config.toml
model = "CTC audio transcriber"
dataset = "short read English sentences (LibriTTS-R)"
train_examples = 26041
gain_aug_db = 6
time_shift_ms = 50
n_mels = 64
hop_length = 160
input = "log_mel"
spec_augment = false
win_length = 400
tokenizer = "char"
vocab_size = 32
arch = "wavenet"
norm = "batchnorm"
depths = [8]
kernel_size = 5
stem = "single"
widths = [320]
init = "kaiming_normal"
residual_init = "none"
optimizer = "muon"
muon_scale = "match_rms_adamw"
lr = 0.0069
momentum = 0.95
nesterov = true
orthogonalizer = "polar_express"
adamw_lr_other_params = 0.0015
steps = 10900
batch_size = 128
epochs = 53.6
lr_schedule = "cosine"
final_lr_fraction = 0
warmup_steps = 1090
weight_decay = 0.02
adamw_weight_decay_other_params = 0.01
Rows from block 2, named by matrix and row number. Rows with one number belong to one channel. Each number is 128 + 32 x the weight over its row's rms, rounded and kept within 0 to 255. All counts start at 0. Numbers have three digits each. After the name is the row's rms in percent of the matrix's.
# filt: filter width-5 conv, dilation 4 (model.blocks.2.filt.weight, 320x320x5), inputs 30-44, a 5 kernel for each
# gate: gate width-5 conv, dilation 4 (model.blocks.2.gate.weight, 320x320x5), inputs 30-44, a 5 kernel for each
# out: residual pointwise conv (model.blocks.2.out.weight, 320x320x1, transposed), outputs 160-239
filt.122 097:135188068160114133111190181162149096106174140144121094121163118178162147125167096121127107116160127134140144135119128075150148140165081101146074125128162151105187102065084050104101098108095116119095102128126091149108202177124
filt.123 099:112102140129152097119100151153110164123105146082128093114132136127167081103198124139175148126162126084151138128090097056164153121090129112131078127102138112158090111149136173180094119136062155081108120191119169097168164156104
filt.124 102:144091144058098118102190176142118134144186187160160163127139128115082109116163114122095095094133125126134136100122125139144129154117137135118121143100148118171079091134132133154129150101081125153154139068121101121105143150124
filt.125 102:168173057122138140127119109086129060152124117184169161129135141117179109122160177085104087116093196112136069214187160137159129097126141158123106130112122139064108114084108156139142142148108084093109094194130156086172197109125
filt.126 098:065080106159117109175087123089140188146103146143105133171140149149113158095115157145181177132126123118093101115072137136082073071115057103152169097101066107135130142177116112106085110131167143147165082044090140159168128151122
filt.127 099:095155128092138083103117101120123144119111098103140127174102137157103133174153204148131126094135132138134178181148098153075123077138068177157182133120147111165144203113180123055074128088167189122116101119139170097131126175109
filt.128 099:085126096115116095093091181113093130091132063108170123127119096132130107091163179166055129131125153112111114155147061166078106108165161136103119074133114091074154199128113104167126186162121126189123137122190153093168114113163
filt.129 098:141171112172150151106104109079097105176089155122128120116151126125127126112059180110137097135162109093175077147107128149134141103152147124106168104061141104067169112151102137111122179134161152120115115138098133096070190118095
filt.130 097:167099135163087104157146169086110103123112161145119142144097133167135118135081077107123122146139110122087136142125146088189095124154136133134139161120146139154130158088105190168080094142126147173170170129140092114138054081044
filt.131 102:114171150150132107117132158135193141060156113178120116137118110122133097110139157108095112126119103128095147107108173147108121100176171112081097121100166166107136135154145126126149119126123089127098155105109079181143095130158
filt.132 102:108153162118146084047157130112122122052156166082105145104141168084134160171113131181153089099152082116120161211151144144090084101105177116120133115119073078105160111135148126114167090119147169114115091140163155197144176194136
filt.133 100:126124139158092135132130083120106103126133109173165137131078086125168125097135186098100103146142084106141087099097092092109168137097144152096110137090084135144118089143104083154114097141150173134093139116144135101136154083069
filt.134 101:167091149193106110101134125138083156090121100096094184148109108090146149131114206130083128086157089147106159065171136156147035174130152176157125137146150132168140094152191123135132185117148158135119127127102141107057208206071
filt.135 099:150085159139130149194172087123134193114180107165084150134111124126080110109126127169118145128130144171139131161170164111136099102175084114149113160144134095115206109115233128145087199069165125142091150079118131094116079131148
filt.136 092:138094081112105058093057115080158159090154107167119109108095109111101138147182192154136100161089097165133128155158069091156109091160145152073177135129113141056128153169154107117139052097167134130147172129094135165132158141162
filt.137 097:106105156133133062102149152119106146054127125129131098105148120079162110160163114179149095143171074113115170144163102194095158120088127218117145141098073179160083086162141138134131122134110152124115120173091192093104136120169
filt.138 095:089126212191136167195179104108121191120157106125120152098121124150110165136140147131107169125134119099114099126128121107145136171098131175099089144120101140153065168140148124139109068104135158102167146154099076105095142129159
filt.139 101:121122178149106131107135081120130154184136155151157126198155142137119121127069122180107094156128129105108137107199098166098153091120112124153176161163049084160147138126120172110133122057133107093162138093191176141113140124124
filt.140 100:097077144179159127113115100168147113191160164123094192148099120095108126146091139147166145147153127124115155149140128164120098139121113149086149116137117171111129132091136133142133110076120102153108162111145152135069156146127
filt.141 099:104125128101173122129097144168092121141173077103144082125125154090085132129102122123093160154090140092110088153081070130106110148088121159115124141103061135140113133115213119138153134132152116132112163054137144134160102188147
filt.142 101:097158114176111106166087110109128117092161137126087138121144120134137059142129105165170160131167134111163130159121123156128102193126097078144114094174134066187179143100087148098118103145146166142178134083084118165129094147131
filt.143 101:092156125142082129083205133213135092057161103154121088079101141122104140156164173169130138162138122104105150159151094158171120150154127095150127149078159122188189150072166134103121115104188114139118115152161176164108170096171
filt.144 100:176147134112119125065060183188138159114147101160080185122098107097161128130117140105106156103144108107137119095133118102179078157170159103110116179088147143213094126133168114085082125122146155071096113119088159130127175113214
filt.145 098:143118150140045146132136103111130125150237102153154103145160113143122087142193108080117099095111154119145170158151102121088081175146121161097127023142087125075091147130078140088088161189094109124162165102108146178167106138130
filt.146 101:147126178122179054130152152148083147193129090152138118160124112147118105131127136155131142101112115173131155128148113073112145138125073168161105129157173126164135128112127115079111171139160080168128101143123147081103154109141
gate.122 105:109103124115134109139147122110137106109118146151110073127158139157176150167102081107134090109124142133138107167127115173046172097165128121050105147103041104142174100089134160132154098098176142144194149112107125183096127148092
gate.123 099:140115114200093161138151067107109107150166119091145176149147109104153152127071100123113126122129131153134134184151118142064161168062124148167089145111091224113111068120068110083183061173112153138163146157139145134121141172122
gate.124 097:116158073117127136158160182119139097115136076131172129118083166157167088132097127103109128138150098097128098147137148130126165087111066118095132073172158131146122133091129111140134152131128083109193160216120091130164156148146
gate.125 101:118132093102151088153152165136120162060121101152121125157139152170104157148098154104112114089108151154179132117093129132120094069175133118153089114107108175134167103103066105126094168136154164189140085119077118143203177094128
gate.126 104:190159084075136125175170154173096136053127087132122186103134144150176151149118109106102157147111129140140111126148154133147097092111148131094072161160150132124125069089161044091124136132088097138185142166153131117113192148050
gate.127 100:094148122125096155129146106193160119178187113140073090115170127130123130155133138123135150107156098135155165135145149092149139121163157167148117104129113176173129106144111090164095101129163115156169150061105088182092086131135
gate.128 098:106058122159120060089156158106082144055125099155075094140134088140146145152116104111154169109119157136110128134118138141092084173175130113137126097107112136133123086130075139122088070140118062150198116131152118164082088083070
gate.129 097:147103104153160150160153139062100149123213090102095110101114150136164155120119121123111180147096139168115098113120166148133148123112176102118129160091099113023139141128176170050118163144129090092126166132127069174134100104150
gate.130 101:118125092173184113075129095088110170094159097133109178147116135164138117117088148110137139123116164081077132102115150103176116132141127129149183093107070159121101114080147190183064115116101133103124132134159092186078085150114
gate.131 102:126145147131180073152107166142161159131139145101134111120142122167196131127129144122099076141127156150100094078153152153112157196069061149111151152109192152149195182100065134131158104085127109161105155151187150096111122125129
gate.132 099:075145103138076123098134088093145139073095133132138127094124142069128130153124101178093144096109166123184179143078118147068067134095178100172134172142108130131117079135147130156125103137126193133152128138115105154219163182082
gate.133 102:168142106115088118154105078109131054160109083140158170104116148118123148127167119106140216160115109175123112152122154070071139118160106069173175097141158139108122107137101067111144120181140124099096101112106126074201154156115
gate.134 101:112127085189119141163170094155093061103094178146133099083149096151139091119173112088116144089134187147134134093095148130161106172129154089097110130093130115175128098125067072101160144123129108139153206149137136034168136199123
gate.135 099:078125112170144163193125073164078123159092114144147093100079150164134148101138123083122115166118144155127064218159140165150103145123123103137068117098088100106130193105094113161122127101150136101147188138096147158161160123137
gate.136 104:114087094057154128152147082178114140151097105171114116134121193106115107166187089144101097135159134135116136088109089140105159095119131104090109097140107087095146150094210079090101140097134148118172136186184140179154119211152
gate.137 096:135170129062080149105160154158117118159151109129184098105109119100109167091167156102099155179176094096120108171142118146100144153161171092085130062119121094139178061159094173045118086082113112118151126124123071106105155048157
gate.138 098:110089088124168188173117123081069115158084064046123086125107096159049101120073197127133079141175091132148127160070142099096159133089120134127126132138122121156141134171101098106123135151101101133103103104146109082075125129155
gate.139 101:120116100079140115128094170131096130048141144130064142164141115149159072128138152094128107098125139127088142212132106179148151114173098126163162100125095152144180148103120126131077096104104086140153071205109196121067185120117
gate.140 099:162167102158131120142177105077180132175174137050129117138105158140134162100128136114154106162130138118106118203122121119155096157116158142146095152081074176152121111170076142136094174071121150068110115153120137156165116150137
gate.141 098:184133137132122148111101118148125115121165176124158134119138102092101119150155149080092104153167128106114118084135161146093096168095127136146093146173146159152128118179140026155143093048127106120097146129085158130125139110169
gate.142 098:092078146116095113147144095110112140158119118117165089184133137163142162108125055179112135123164125160133168128087123175094163137186107107125073099115158086097114152069098067105091105014092152105078133150162078101075130135187
gate.143 098:083092081079131117183064089100163128199106123121156120124101151149125140123176134053114146121133143068083085083092143142118097101212060125114159149114148117126130171114094088099127107154100114172153168089209135101145095155105
gate.144 098:082091079103154140107105165189127139100076109077135124139156151171129143169098094157159155139148116088094121136042109166138133053143173135139156104112155106104076092072131116151121111105100127127140150140156102159133069126122
gate.145 103:138117137118116104140076161142145102133132177123133200147199116106150126177126117055151143096117138127166156099100088147148094098079174184164059111065150109098138076148100124113144138129105096152141115162114155104096171063096
gate.146 101:102114134072146182105085113102144173153108123132117185121092169158129175128136176110153163120154101159123107126134104146094086066156186122131119136131110129151102142162176195066077146088114194168139138192162101115107132164112
out.122 095:117107152141146133085152087088149062158115146181152170108116097097104145188125155120113114153111113140113093113140147062112093141111115107127121137119120147141194129085109105173156115201131162099135180098106128113095119203120139151094125151
out.123 117:159100150116124087156101138070133112136132142171150102127167143139168116087114139103124135106133111104125155201109042180082106171153148167128144217168106146058091171113177109082142103148116180177144120101086099131148137197124139113135145143
out.124 119:158078089209164115142126132076142124132172145096144080105107163124152144108117081110127130132105113143141144124128129137068144116109137112108106105124107135093111119077100145137144094131184111109072104133154120096088108125138075106119130043
out.125 106:128106150179120174107145141094131148109087141161116145115089093123165149123100118187150149154141120174130154161047137120109140136120102186148034122097140100138169117107092121125121132170155117108153161142098164131157161139144070162125138178
out.126 123:139164168149122119143139144191075108129124093165063125174177162118098099141124121153135176111100115146113066163182131114120141099129100110126156102132124150154178140113098115158165122110130127164073120127158122134157114159181177080188090114
out.127 105:147177182115209158143138087120162124124172120142129174140080177152115145093120074165174134065124082075157138139150112145046093101135110108117146079120186112103121130131128116148131159150127161178112164091150089122109183170133116128145113085
out.128 121:118126158137129168141107172201084124162137098130095146062099140101072143120143180160125135134114159111087095137117096148185232117128053110109135134159152135168170125121128109128151099117100128192103101085144135140085125096130092084140127174
out.129 098:100118125105124130124148159067124114120057158143141141135160113130076171102103122132115128126160142122193140091108145185105105035122108063152172104129143154131133113142135091176068124214101146117096123160100139149127104116120127165127126169
out.130 123:150114172165139167080144155123103144147138107112131167104114105177153140150092157180146088108109119100131122111147162159102159089153109121160059105161110125078140138200139156126116125109187149131095149129093124161115121180107168182151163156
out.131 086:167178184080111135110157109135116172085144086118126112098100155101117115102079112129145141218166088109110155151080137134127072171136116127116123160130131143124176127175140133115101112174122116155104158143159098091137094151151110100127157071
out.132 091:078141074093151134119124142121177078111135173147117083108170072156165098098085142154137087120192190133129125085112086160158103155164127112138086129129127063127126123115068107148082111111109116173145149087147119081118090093115097117148098186
out.133 084:140142165055150126156072123070137046183070160127174143073106200082122166190143137111181101171097108127107162130110119211152133121157142091184136101146159091155153094134136097126154134119188144138112129140118100133176121191111133119102144156
out.134 090:032129104120125103148134035154124115146113169129139123173143135170144121143134108086114123087098155144093153147128134104161093094127112160159094156132115119095151122145170126166071119174145110182123103108135085144121073127085019162118131129
out.135 106:077185125100110091122117128170163145167100132159103089133124143101025167193105100178116098095223083090114200093072152163125126084163163144130165126178117113125108150103131137156170139185148115132109103132111150111093128103103121161170144117
out.136 108:119107185115158148127168152061108124178135147098123134107186208189106098218118181136139095124162177145105118140126169110134155090129152097107066126161143080125123172167151153071093121120121095111136112141139078144135125142134101081126128179
out.137 116:071151128139136138072135102121097140124122136125176095125161154125104108158094166093078149163117115131069110164100167158134134125135103131182151151104087171100166155144162102073114123166108153154038100080171132151130110122122094132110094142
out.138 117:135159144170121176114127113190067205158140067150182105110131073092093111110098122175054165145053129091088102192113066152130090076152136104169102139106201139123107114155101118181133180147105143142093123122140121104069136106052093098088139171
out.139 115:095100136136123079059128130160160122088118118074178091112106126163162135121113161123092180090111131118126142107141107126086184128138185125160066082110103156111096168163109174148115165109173138127125154208131167104170146108163128132141111092
out.140 099:132098084151099093096181203180089154082162085160135114119123143129106132102119109167143176073146186118048146088150062101135094075137094113143098107095117073172067099139127107180113143107108177166085131113156112156117123144136152128110085118
out.141 092:136146111107135125164126120174160116139123120160084123109086123163092078099124086139122204112151163101119123171120130113176117146103074173113100120126094128148105087148154121111169103125143149092145164177197136103124134145123084122164174146
out.142 098:126113098139176169103110097161153132213143106105099173122094140139119066134132121164102158083113152142096103139151101165112119091122155073140165144127161056124158176085122104086127104108075101139079153131149167157166148092091138105064115099
out.143 103:158051146145143119159129099077130148074165111120136126142112117133135152122121134063154060145100191145129100131107131066100152142134110127133106108104209131118139131155127115050124139124174101118125124165155139127125151151139124157143164131
out.144 104:159077139159149153108063122105134160177079110077092123104116159163156148173174156059150119087126107167155137137163115078184094130173196140123131151144150103126094067111160107122099063187113076152134093125137095070150081138141141110152121153
out.145 098:137074125197122137138162209144135171127128106125122150133129072179163153155165107123123101180158144127172127100130111112128137151100174144121128166139140172142096133100124104068058143145150134142199107158129131134137123153088142123136128156
out.146 101:176162193142156127091151107095129158097133136170122126196120110127148145111117106136083112138068098084135155141085083173125098111134146123100094122077167194109134112074165097123159112103114147123142114169090101084110154110158145069102134180