Rows from block 4, named by matrix and row number. Rows with one number belong to one channel. Each number is 128 + 32 x the weight over its row's rms, rounded and kept within 0 to 255. All counts start at 0. After the name is the row's rms in percent of the matrix's.
# filt: filter width-5 conv, dilation 16 (model.blocks.4.filt.weight, 320x320x5), inputs 243-269, a 5 kernel for each
# gate: gate width-5 conv, dilation 16 (model.blocks.4.gate.weight, 320x320x5), inputs 243-269, a 5 kernel for each
filt.221 095 [123 167 103 205 180 158 120 186 118 124  90 164 138 112 131 124  63 113 128  77 118 133 149 116 139 141  94 193  39 119 139 192 126 156 145 168 137 138 139 106 137 123  78 119 148 135 151 109 173 123 104  38 111 112 150 131 140 155 132 123 153 160 184 116 107 166 162 199 180 107  91 128 115 111 154 118 188 190  60 153 113  56 129 165 129 122 106 114 160 115 124 156 130  81 123 142 120 136  38 115 148 178 166 112 130 134 185 160  70  82 124 117 162 103 143 106 121 141 114 155 127 139  80 112 131 116 112 132 109  84 109  81 164 105  94]
gate.221 099 [127 156 110 100 135 185 152 101 153 126 112 100 141 125 117 101 196 121 215 180 117 150 103 127 144 134 127 141 113 115 117 126 120 179 163 163 138 114  88 121 133 115 105 145 112 106 151 141 121 164 132 184 128 140 125 152 106 152  79 152 191 201 164 125 112 162 135 196  84 142 121 109 110 107  73 152 134 137 123 149 117  72 112 113 136 149  88 156 143 104 159 127 151  99 112 149 141  92 103 122 155 145 138 120 104 155 143  92 151 127 154 121 117 102 117 113  81 145  85 117 157 198  88 107 175 113 170 162 149 107 116 123 135 109 153]
filt.222 095 [146 146 137 152 124 142  89 176  82 145 116 174 137  96 143 118 122 142 101 104 126 136 150 133 127 160 130 146 144 100 111 107 119 206 126  92  75 107 181 126  87 143 119 139 132 149 154 101  92  91 117 118  22 142 163 157 163  96 121 102 129 141  91 154  97 127 109 177 126  94 145 109 125 103  88  91 142 149 166 139 109  78 148 175 222 160 115  94 105 115  92 130  64 126 157 164 130 151 140 138  94  56 126 131  97  63 133 145 102 130 135  92  97 110 132 117 103 142 173 154 114 128  55 135 130 139 174 128 130 116 125 122  89 158 122]
gate.222 101 [104 129 121 147 112 134 153  90 155 157 102  73 107 175  92 147 113 140  65 160 130 128  97  91  97 126 190  43 132 119 131  79  92 149  94 102 113 143 170 100 108 158 111 116 165 113 114  90  67 112 170 135 132  73 138 110 152 116 132  95  94 186 158  85 146 171 179  95  71  72  98 128 112  89 142  78 140  93 144 206 103 108 111 170 148 131 171  88 154 109  76 122 114 177 124 116 112 113 153 110  99 117  62 145  69 108  96 179  79  86 116 134 123 149 110 133 121 135 143 121  85 125 135 142 177 127 159 179  70 107  93 117 102 143 143]
filt.223 099 [132 131  84  93 174 126 123  80 102 109 134 165  81 131 148 136 164 156 127 124 133 156 158 104 147 142 100 182 143  95 120  72 115 141 191 201 173 131 189  90 157 112 111 127 107  88 122 139 119 146 113 138 153  88 124 122 130 110 118 148 139 149 155 105 162 127 116 109 128  85 167 167 136 128 128 140  87  91 136 139  84 157 139 125  85 126 124 123 134 115 140 151  88 157 139 182 147  65 227 183 116  91 123 160 170 121 104 129  80  42  64 107 157 105 150 105 128  76 179  91 106  80 107  90 118  91  64 132 107 113  96 116 114 136 113]
gate.223 103 [156 158 167 177 110 124 113 206  75  90 135 109 189 118 170 117 102  83 116  98 101 128 136 120 119 119 119  61 136 101 172 213 151 148 140 121 109 186  98  91 115 174 112 184 129 122 199 113 162 126 102 144  59 109 130 145  67 164 152  80 122  93 155 171 125 148 171  74 132 123 141 135  92 127 145 177 166 164 136 133 146 139  59 107 131 204 119 121 117 168 115 106 183 132 146 135 132 196 137 138 134 132 137 138 124 121 107 133 115 117 136 166 120 112 127 158 107 140 114 132 119 174 129 147 161 133 120 168 148 113 135 123 170  74 103]
filt.224 102 [132 143 114 123 128 126 133  73 150 128 101 197 113  91 164 137 105 124 141  86 112  84 172 112 119 139 101  57 121 140 122 134  81  97  85 120 127  99  88 136 138 142 154  82  65 171 141 130  83 150 102 101 141 163  83 133 119 187 117 117 142 143 140 107  98 151 156 145 134 165 109 150 113 128 103 156  76 156  98 148 110 190 118  90 138 160 129  92 170 125  91 137 110 149 103 103  90 130  49 118 172 118 125 170 103 186 158 162 133 158 145  82  61 128 141 155 197 143 131  99 164 211 103 178 173 196 137 202 139 126 115 133 117  77 164]
gate.224 102 [144 130 102 160 127 156 141 106 141 114 111 144  89 146 138  85 100 224 140  95 133  87  68 112 170 111 110 123 110 141 105 105  91 168  99 140 191 144  96 119 106 155  60 147 111 139 174 105 159  69 120 137 135 146 164  72 147  99  93 100  89 130 148 135 146 154 196  94 180 100 144 126 104 154 156 161 130 126 109 140 107 173 175 142 110 123 148 138  94 149 112  64 127 139  95 135 131  87  86 162  59  57  96 159 143 176 113 119  85 184  91 139 103  86  81 134 162 151 157  95 204 182 179 116 130 169 125 148 175 120 111 134  95 117 119]
filt.225 103 [115  93 146 155 169 144 155 181 164 147 117 173 129  86  74  88 123 108 155  63 158 124 155 139 135 118 100 113 102 103  81  80 192 145 142 117 133 191 122  78 152 105 161  80 162 128 113 103 113 151 127 166 173 100  97 118 131 163  92 109 161 145  60 154 153 180  59 138 121 151  51 171 138 184 136 136  78 145 182 123 173 149 135 191 136 140 129 150 153  96 118 151  99  97 112 109 123 143 123 145 148  82 173 101 115 159 112 163  94  95 119 130 130  96 146 132 192 139 140 177 104 151 205 118 130 150 141  79 235 120 153 118 150 136 154]
gate.225 100 [145 154 167 152 143 103  84 168 181  74 111 128 107 136 113 130 112 135 162 119 105 110 150  91 156 161 112  90 142 112 136 107  92 139  87 100 127 138 162 136 123 122 206  99 113 146 112 140 161 135 129 124 120 141 129 110 116 116  48 109 145 140 171 149 152 115 138 132 135 139 107 103  41 168 177 135 140  56 121  66 133 130  88 135 101 153 116  89 115 132 125 119 153 191 182 133  87  80 105 206 131 148 155 170 147  88 134 117 101 180 130  34 100 181  88 118 118 156  56 159 143 102 143 106 108 154 119 191  66  84 151 110  93 165 113]
filt.226 101 [167 153 143 126 125 131 121 123 123  89 131 101 150 168 101 155  88  94 127 149 114 134 162 163  84 161 105 134 122 129 117 139  95 149 197  96 162  63 131  33 139  55  83 133 133 136 118 156  89  98 125 194 126 137 131 127 119 163 125 174 161 149  64  82 111 163 153 188 120 109 113  84 121 102 189 154 145 185 129  76 109 151 107 130  81 129 110 166 130 124  95 147 103 106 121 130 194  93 128 155 101  98  90 112  42 121  84 128  87 161 116 133 103 109 117 155 131 160  79  46  99 130   8 186 126 127 119 108 181 222 121 125 122 138 103]
gate.226 095 [184 104 134  89 107 178 151  70  96 164 112 158 146 168 119 117  89 143 107 144 106 139  49 121  99 137 148 150 135 122 167 137  62 161  73 143 111 131 222 132 134 150 140 128 119 102 114 124  65 150 147 134 142 131  61 107 146  92  75  94 134 133 122 121 197 140 131  80 101 138 122 130 156 140 124 174  91 115 124  99  62 100 161 126 213 151  91  86 124 154 114 129 116 122 129 161 124 135 173 158 174 223 166 136 144 122 128 115 164 152 121 110 182 123 134 102 129 113 111 105 135 168 132  43  89 145  84 184 117 110 113  90  93 128 170]
filt.227 100 [136 150 149 132 150 134 125 175  90 145  77  83 165 130  87 109 159  63  97  95 119 110 128 131  96 147 103  82 159 104 113 116 131 114  97 153 150 118 115 107 188 136  68 173 120 134 110 131  81 176 121 119 107  73 203 125 101 135 119 127 144 157 139 113 152 101 159 147 107 151 154 126 157 128 156  90 106 172 123 184  85 186 111 125 129 115 115 151 113 165  97 103 114 118 111 151  86 121 187 159 157 123 121 126  46 121 135 135 116 128 151 136  65  73 105 157  94 167 145 120 151 127 159 137 104 147 162 200 119 161 130 163 101 175 126]
gate.227 095 [132 131  65 133 126 128 151  98  89 133 161 146 103  91 126 173 147 123 180  68 139 182 105 119 147  86 117 100  89 154 111 127  92 131 108 135 108 167 165 143 104 133 170 125 134  95 107 109  65  61 156 111 145 115 103 111 131  63 113 196 117 150 127 163 127 139 183 140 117 199 153 127 122 104  59 110 112 127 131 142 148  92 142  91 144 156 118 128 129 105 156 112 211 146 115 142 125 178 139 135 152 129 131 119 186 135 136 127 125  96 125  86 141  68 138  93 127  97  97  59 129 148 107 142 137 109 110 199 166 139 105 180 121 162 130]
filt.228 104 [127 166 111 143 100 112  65 103 151  92 136  85 193 186 111 143 137 121 143 214 122 132 123 130  65 135 202 146  85 145 117 122 190 127 106  89 122 115  94  89 103 150 121 104 104 156 125 170 120 129 109 103 162 110 133 135 105 142 166 127 143 164 133 189 104 117 132  27  97 129 143 110  73  95 148 146 110 123  65 122 135 121  59  88 103 125 118 121  58  93 119 101 125 153  87 125 139  72 130 184 126 103 154 114  85 125  80 125  52  75 127 118 104 178  89 133 135 190  88 114 110 110 132  65 165 119  92 111 146 184 132 120 138 167 173]
gate.228 102 [133 158 121 147 133 147 124 114 103 155 108  95 168 116 159 115 174 147 140  40 145 120  55 197  82 123 145 157 152 149 164 161 146 100 122 132 114  96 163  62 127  84 117  88 117  56  92 100  71 190 112 139  71 107 116 130 111 155 103 190 101  95 157 166 132 129  98 115 116 155 155 122 114  79 132 120 127  38 164 157 119 138 161  93  71 177 145  39 129 127 130 128  71 128 142 176 100 105  93 193  75  92 131 132 101  97  50 147  96 106 122 158 174 120  92 137 119 138  88 102 174 116 134 112 105 143  71  40 112 138 128  47 143 167 142]
filt.229 101 [ 91 131 133  99 153 173 111 131  85 120  97 128 147 136 112 151 155 154 163 113 165 114  96 136 152 103 113 139  90 156 106  91 123 150  90  48 139 143 157 163 117 116 110 183 108  93 108  92  84 119 145 180  90 132 118 164  78  83 174 139 144 140 111 199 114  46 130 182 108 128 124 134 107 158 125 114 124 163 122 125 104 143 133 119  85 109 137 160 130 112 154 158 107 121  99 198 175 143  76 108 132 128  61 151 167 101 178 160  83 134 120 145 114 147 164  80 117  52 162  94 107  68 131  96  85 146  84 156 224 119  92 118  92 184 168]
gate.229 100 [153 125  90 189  76 110 199 172 152 146 180 164 122 124 130 116 109 151 123 167  98 101 130 132 165 168 126  95  80 164 182 108 137 163 137 124 107  88 104 114 169 141  91 119 142 237 170 121 114 122 167  92  81 154 113 151 123 121 172 170  82 146 165  97 128 172 109 128 209 103 185 148 140  82 148 140 119 118 110 105 173 150 142  70 127 102 194 138 119 172 134 162 145 156 185  78 123 151 160 166 190 168  93 126 165 140 115 129  96 109 128 143  97 123 140 148 115 112 185 156  93  58 111 142  84  77 183 135 130 109 156 136 174 121 128]
filt.230 103 [164 137  49 131 130 134 142  69  89 180 130 155 145 218 103 116 156 149 149 189 141 110 192 111 166 140 110 106 144 114 139 124 117  82 153 106  56 122 154 176 105 146 120 158 116 135 130 160 154 105 129 169  96 121 155 122  97 205 163 144 141 107  10 118 172 120 118 138  82 201 157  94 167  94  86  94 145 149 114  95  57 109 190 119 148 140 105  81 105 157 116 131 148 118 137 141 122 163 121 144 116 104 171  87 139  96 100  96  84 145 128  96 124 135 119 137 113  88 132 107 112 149 116 192  83 143 159 108 141 128 112 125 124 158 141]
gate.230 102 [152 122  82 173 141 111 128  75 111  95 151 173 225 140 106 130 174 156 120  92 138 101 195 127 156  97  89 141 141  96  91  87 139 132 138 157 108 203 127 131  93 134 168 139 160 137 126 124  74 108 149 138  87 139 147 144 122 184 123  86 153 166  81  72 102 165 131 170  90 136  79 158  66  77  78  70 121 146 139 162 118 106 177 127 150 106 120  99 122 133 164 158  72 127 135  79 128 149 106 138 108 152  99 124 103 106 146 170  72 159 121 122  97 157 143 144 106 186 121 110 166 115 129 178 126 142 133   0 114 159 118  96 114  87 159]
filt.231 099 [170 138 100  59 131 144  93 153 132 121 131 121 126 173 141 150 166  92 115 101 130 143  99 136 176 115 130 111 117 118 136 156 171 205 178 128  76  73  87 144 153  85 164 183 103 140 121  88 154 172 128 215 128  93 131 118 108  82 232 145 165 136 125 152 166 141  89 117  96  83  91 141 161 174 117 171 123 124 148 166 148 110  87 107 176 144 113 152 159 119 141 113 118 152 152 174 179 166 119 159 130  75 147 123 165 134 163 115  41 152 126 141 113 118 127 159 118 141 135 112 155 194 149 135 144 147 182 150 123 122 113 127 103  77 122]
gate.231 092 [ 92 147 119 192 132 115 113 171  79 194 126  83  95 117 189 135 124 161  93 124 143 147  94 124 132 104 139  76  90 104  84 109  92 138 121 144  98 125 164  98 126 108 161 103 139  98 115 104  87 148 172 135 231  74  98 103 157 109 137 191  89 138 226 117  62 125 119 168  80  67 129 185 118 133  87 122 122  99 161 200 118 144 118 101 114 146 114 154 172 126 103 162 127 178 144 132 124 133 163 188  89 165 132 115 175 140 150  46 122 104 120 102 106 101 153 135 167 143 158  94 111  95 179  94 149 102 102 199 121 164 141 128 132 161  82]
filt.232 099 [131 141 164 115 224  83 123  48 189 108 104  95 197 141 164 124 152 127 137 143 134  89 115 134 156 120 103 122 121  91  92 120 167 105 122 138 167 136  91 171 146 166  86 114 121 121 136  66 163 161 168 111 117 163 170 114 127 119 112 160 161 157 103 174 102  81 128  58 166 144 125 127 104 114  57 104  89  91 168 201 116 186 176 123 116 105 103 170 118 156 126 106 163 185 136 151  95 143 185  92 143 128 103  89 102 138 165 119 163 159 162 118 181 122  92 127 165  52  93 131 125 127 135 128 168 131 109  88 172 132 131 157 181  82 162]
gate.232 104 [153  96 142 118 141 125 117 186 102  96 106 116 158 124 170 125 125 208 115 131 122 184 188 150 122 128  95 151 117 137 123  80 126 168 101 117 182 128 130 150 140 132 119 185 162 119 103 105  89 113 117 121 168  75  89 109 119 122 128 118 164 128 178  45 128 165  88 168  93 139  97  73  64 164 104  90 152 175 126  85 113  45  48 152 135 173 148  79 168 125 126 129 133 140 133 104 122  83 145 106  85 130 138 120 137 160 119 128 102  95 102 181  95  76 141 142 126 115  98 131 136 143 126 120 139  98 195 150 160  96 151  87 105 135 112]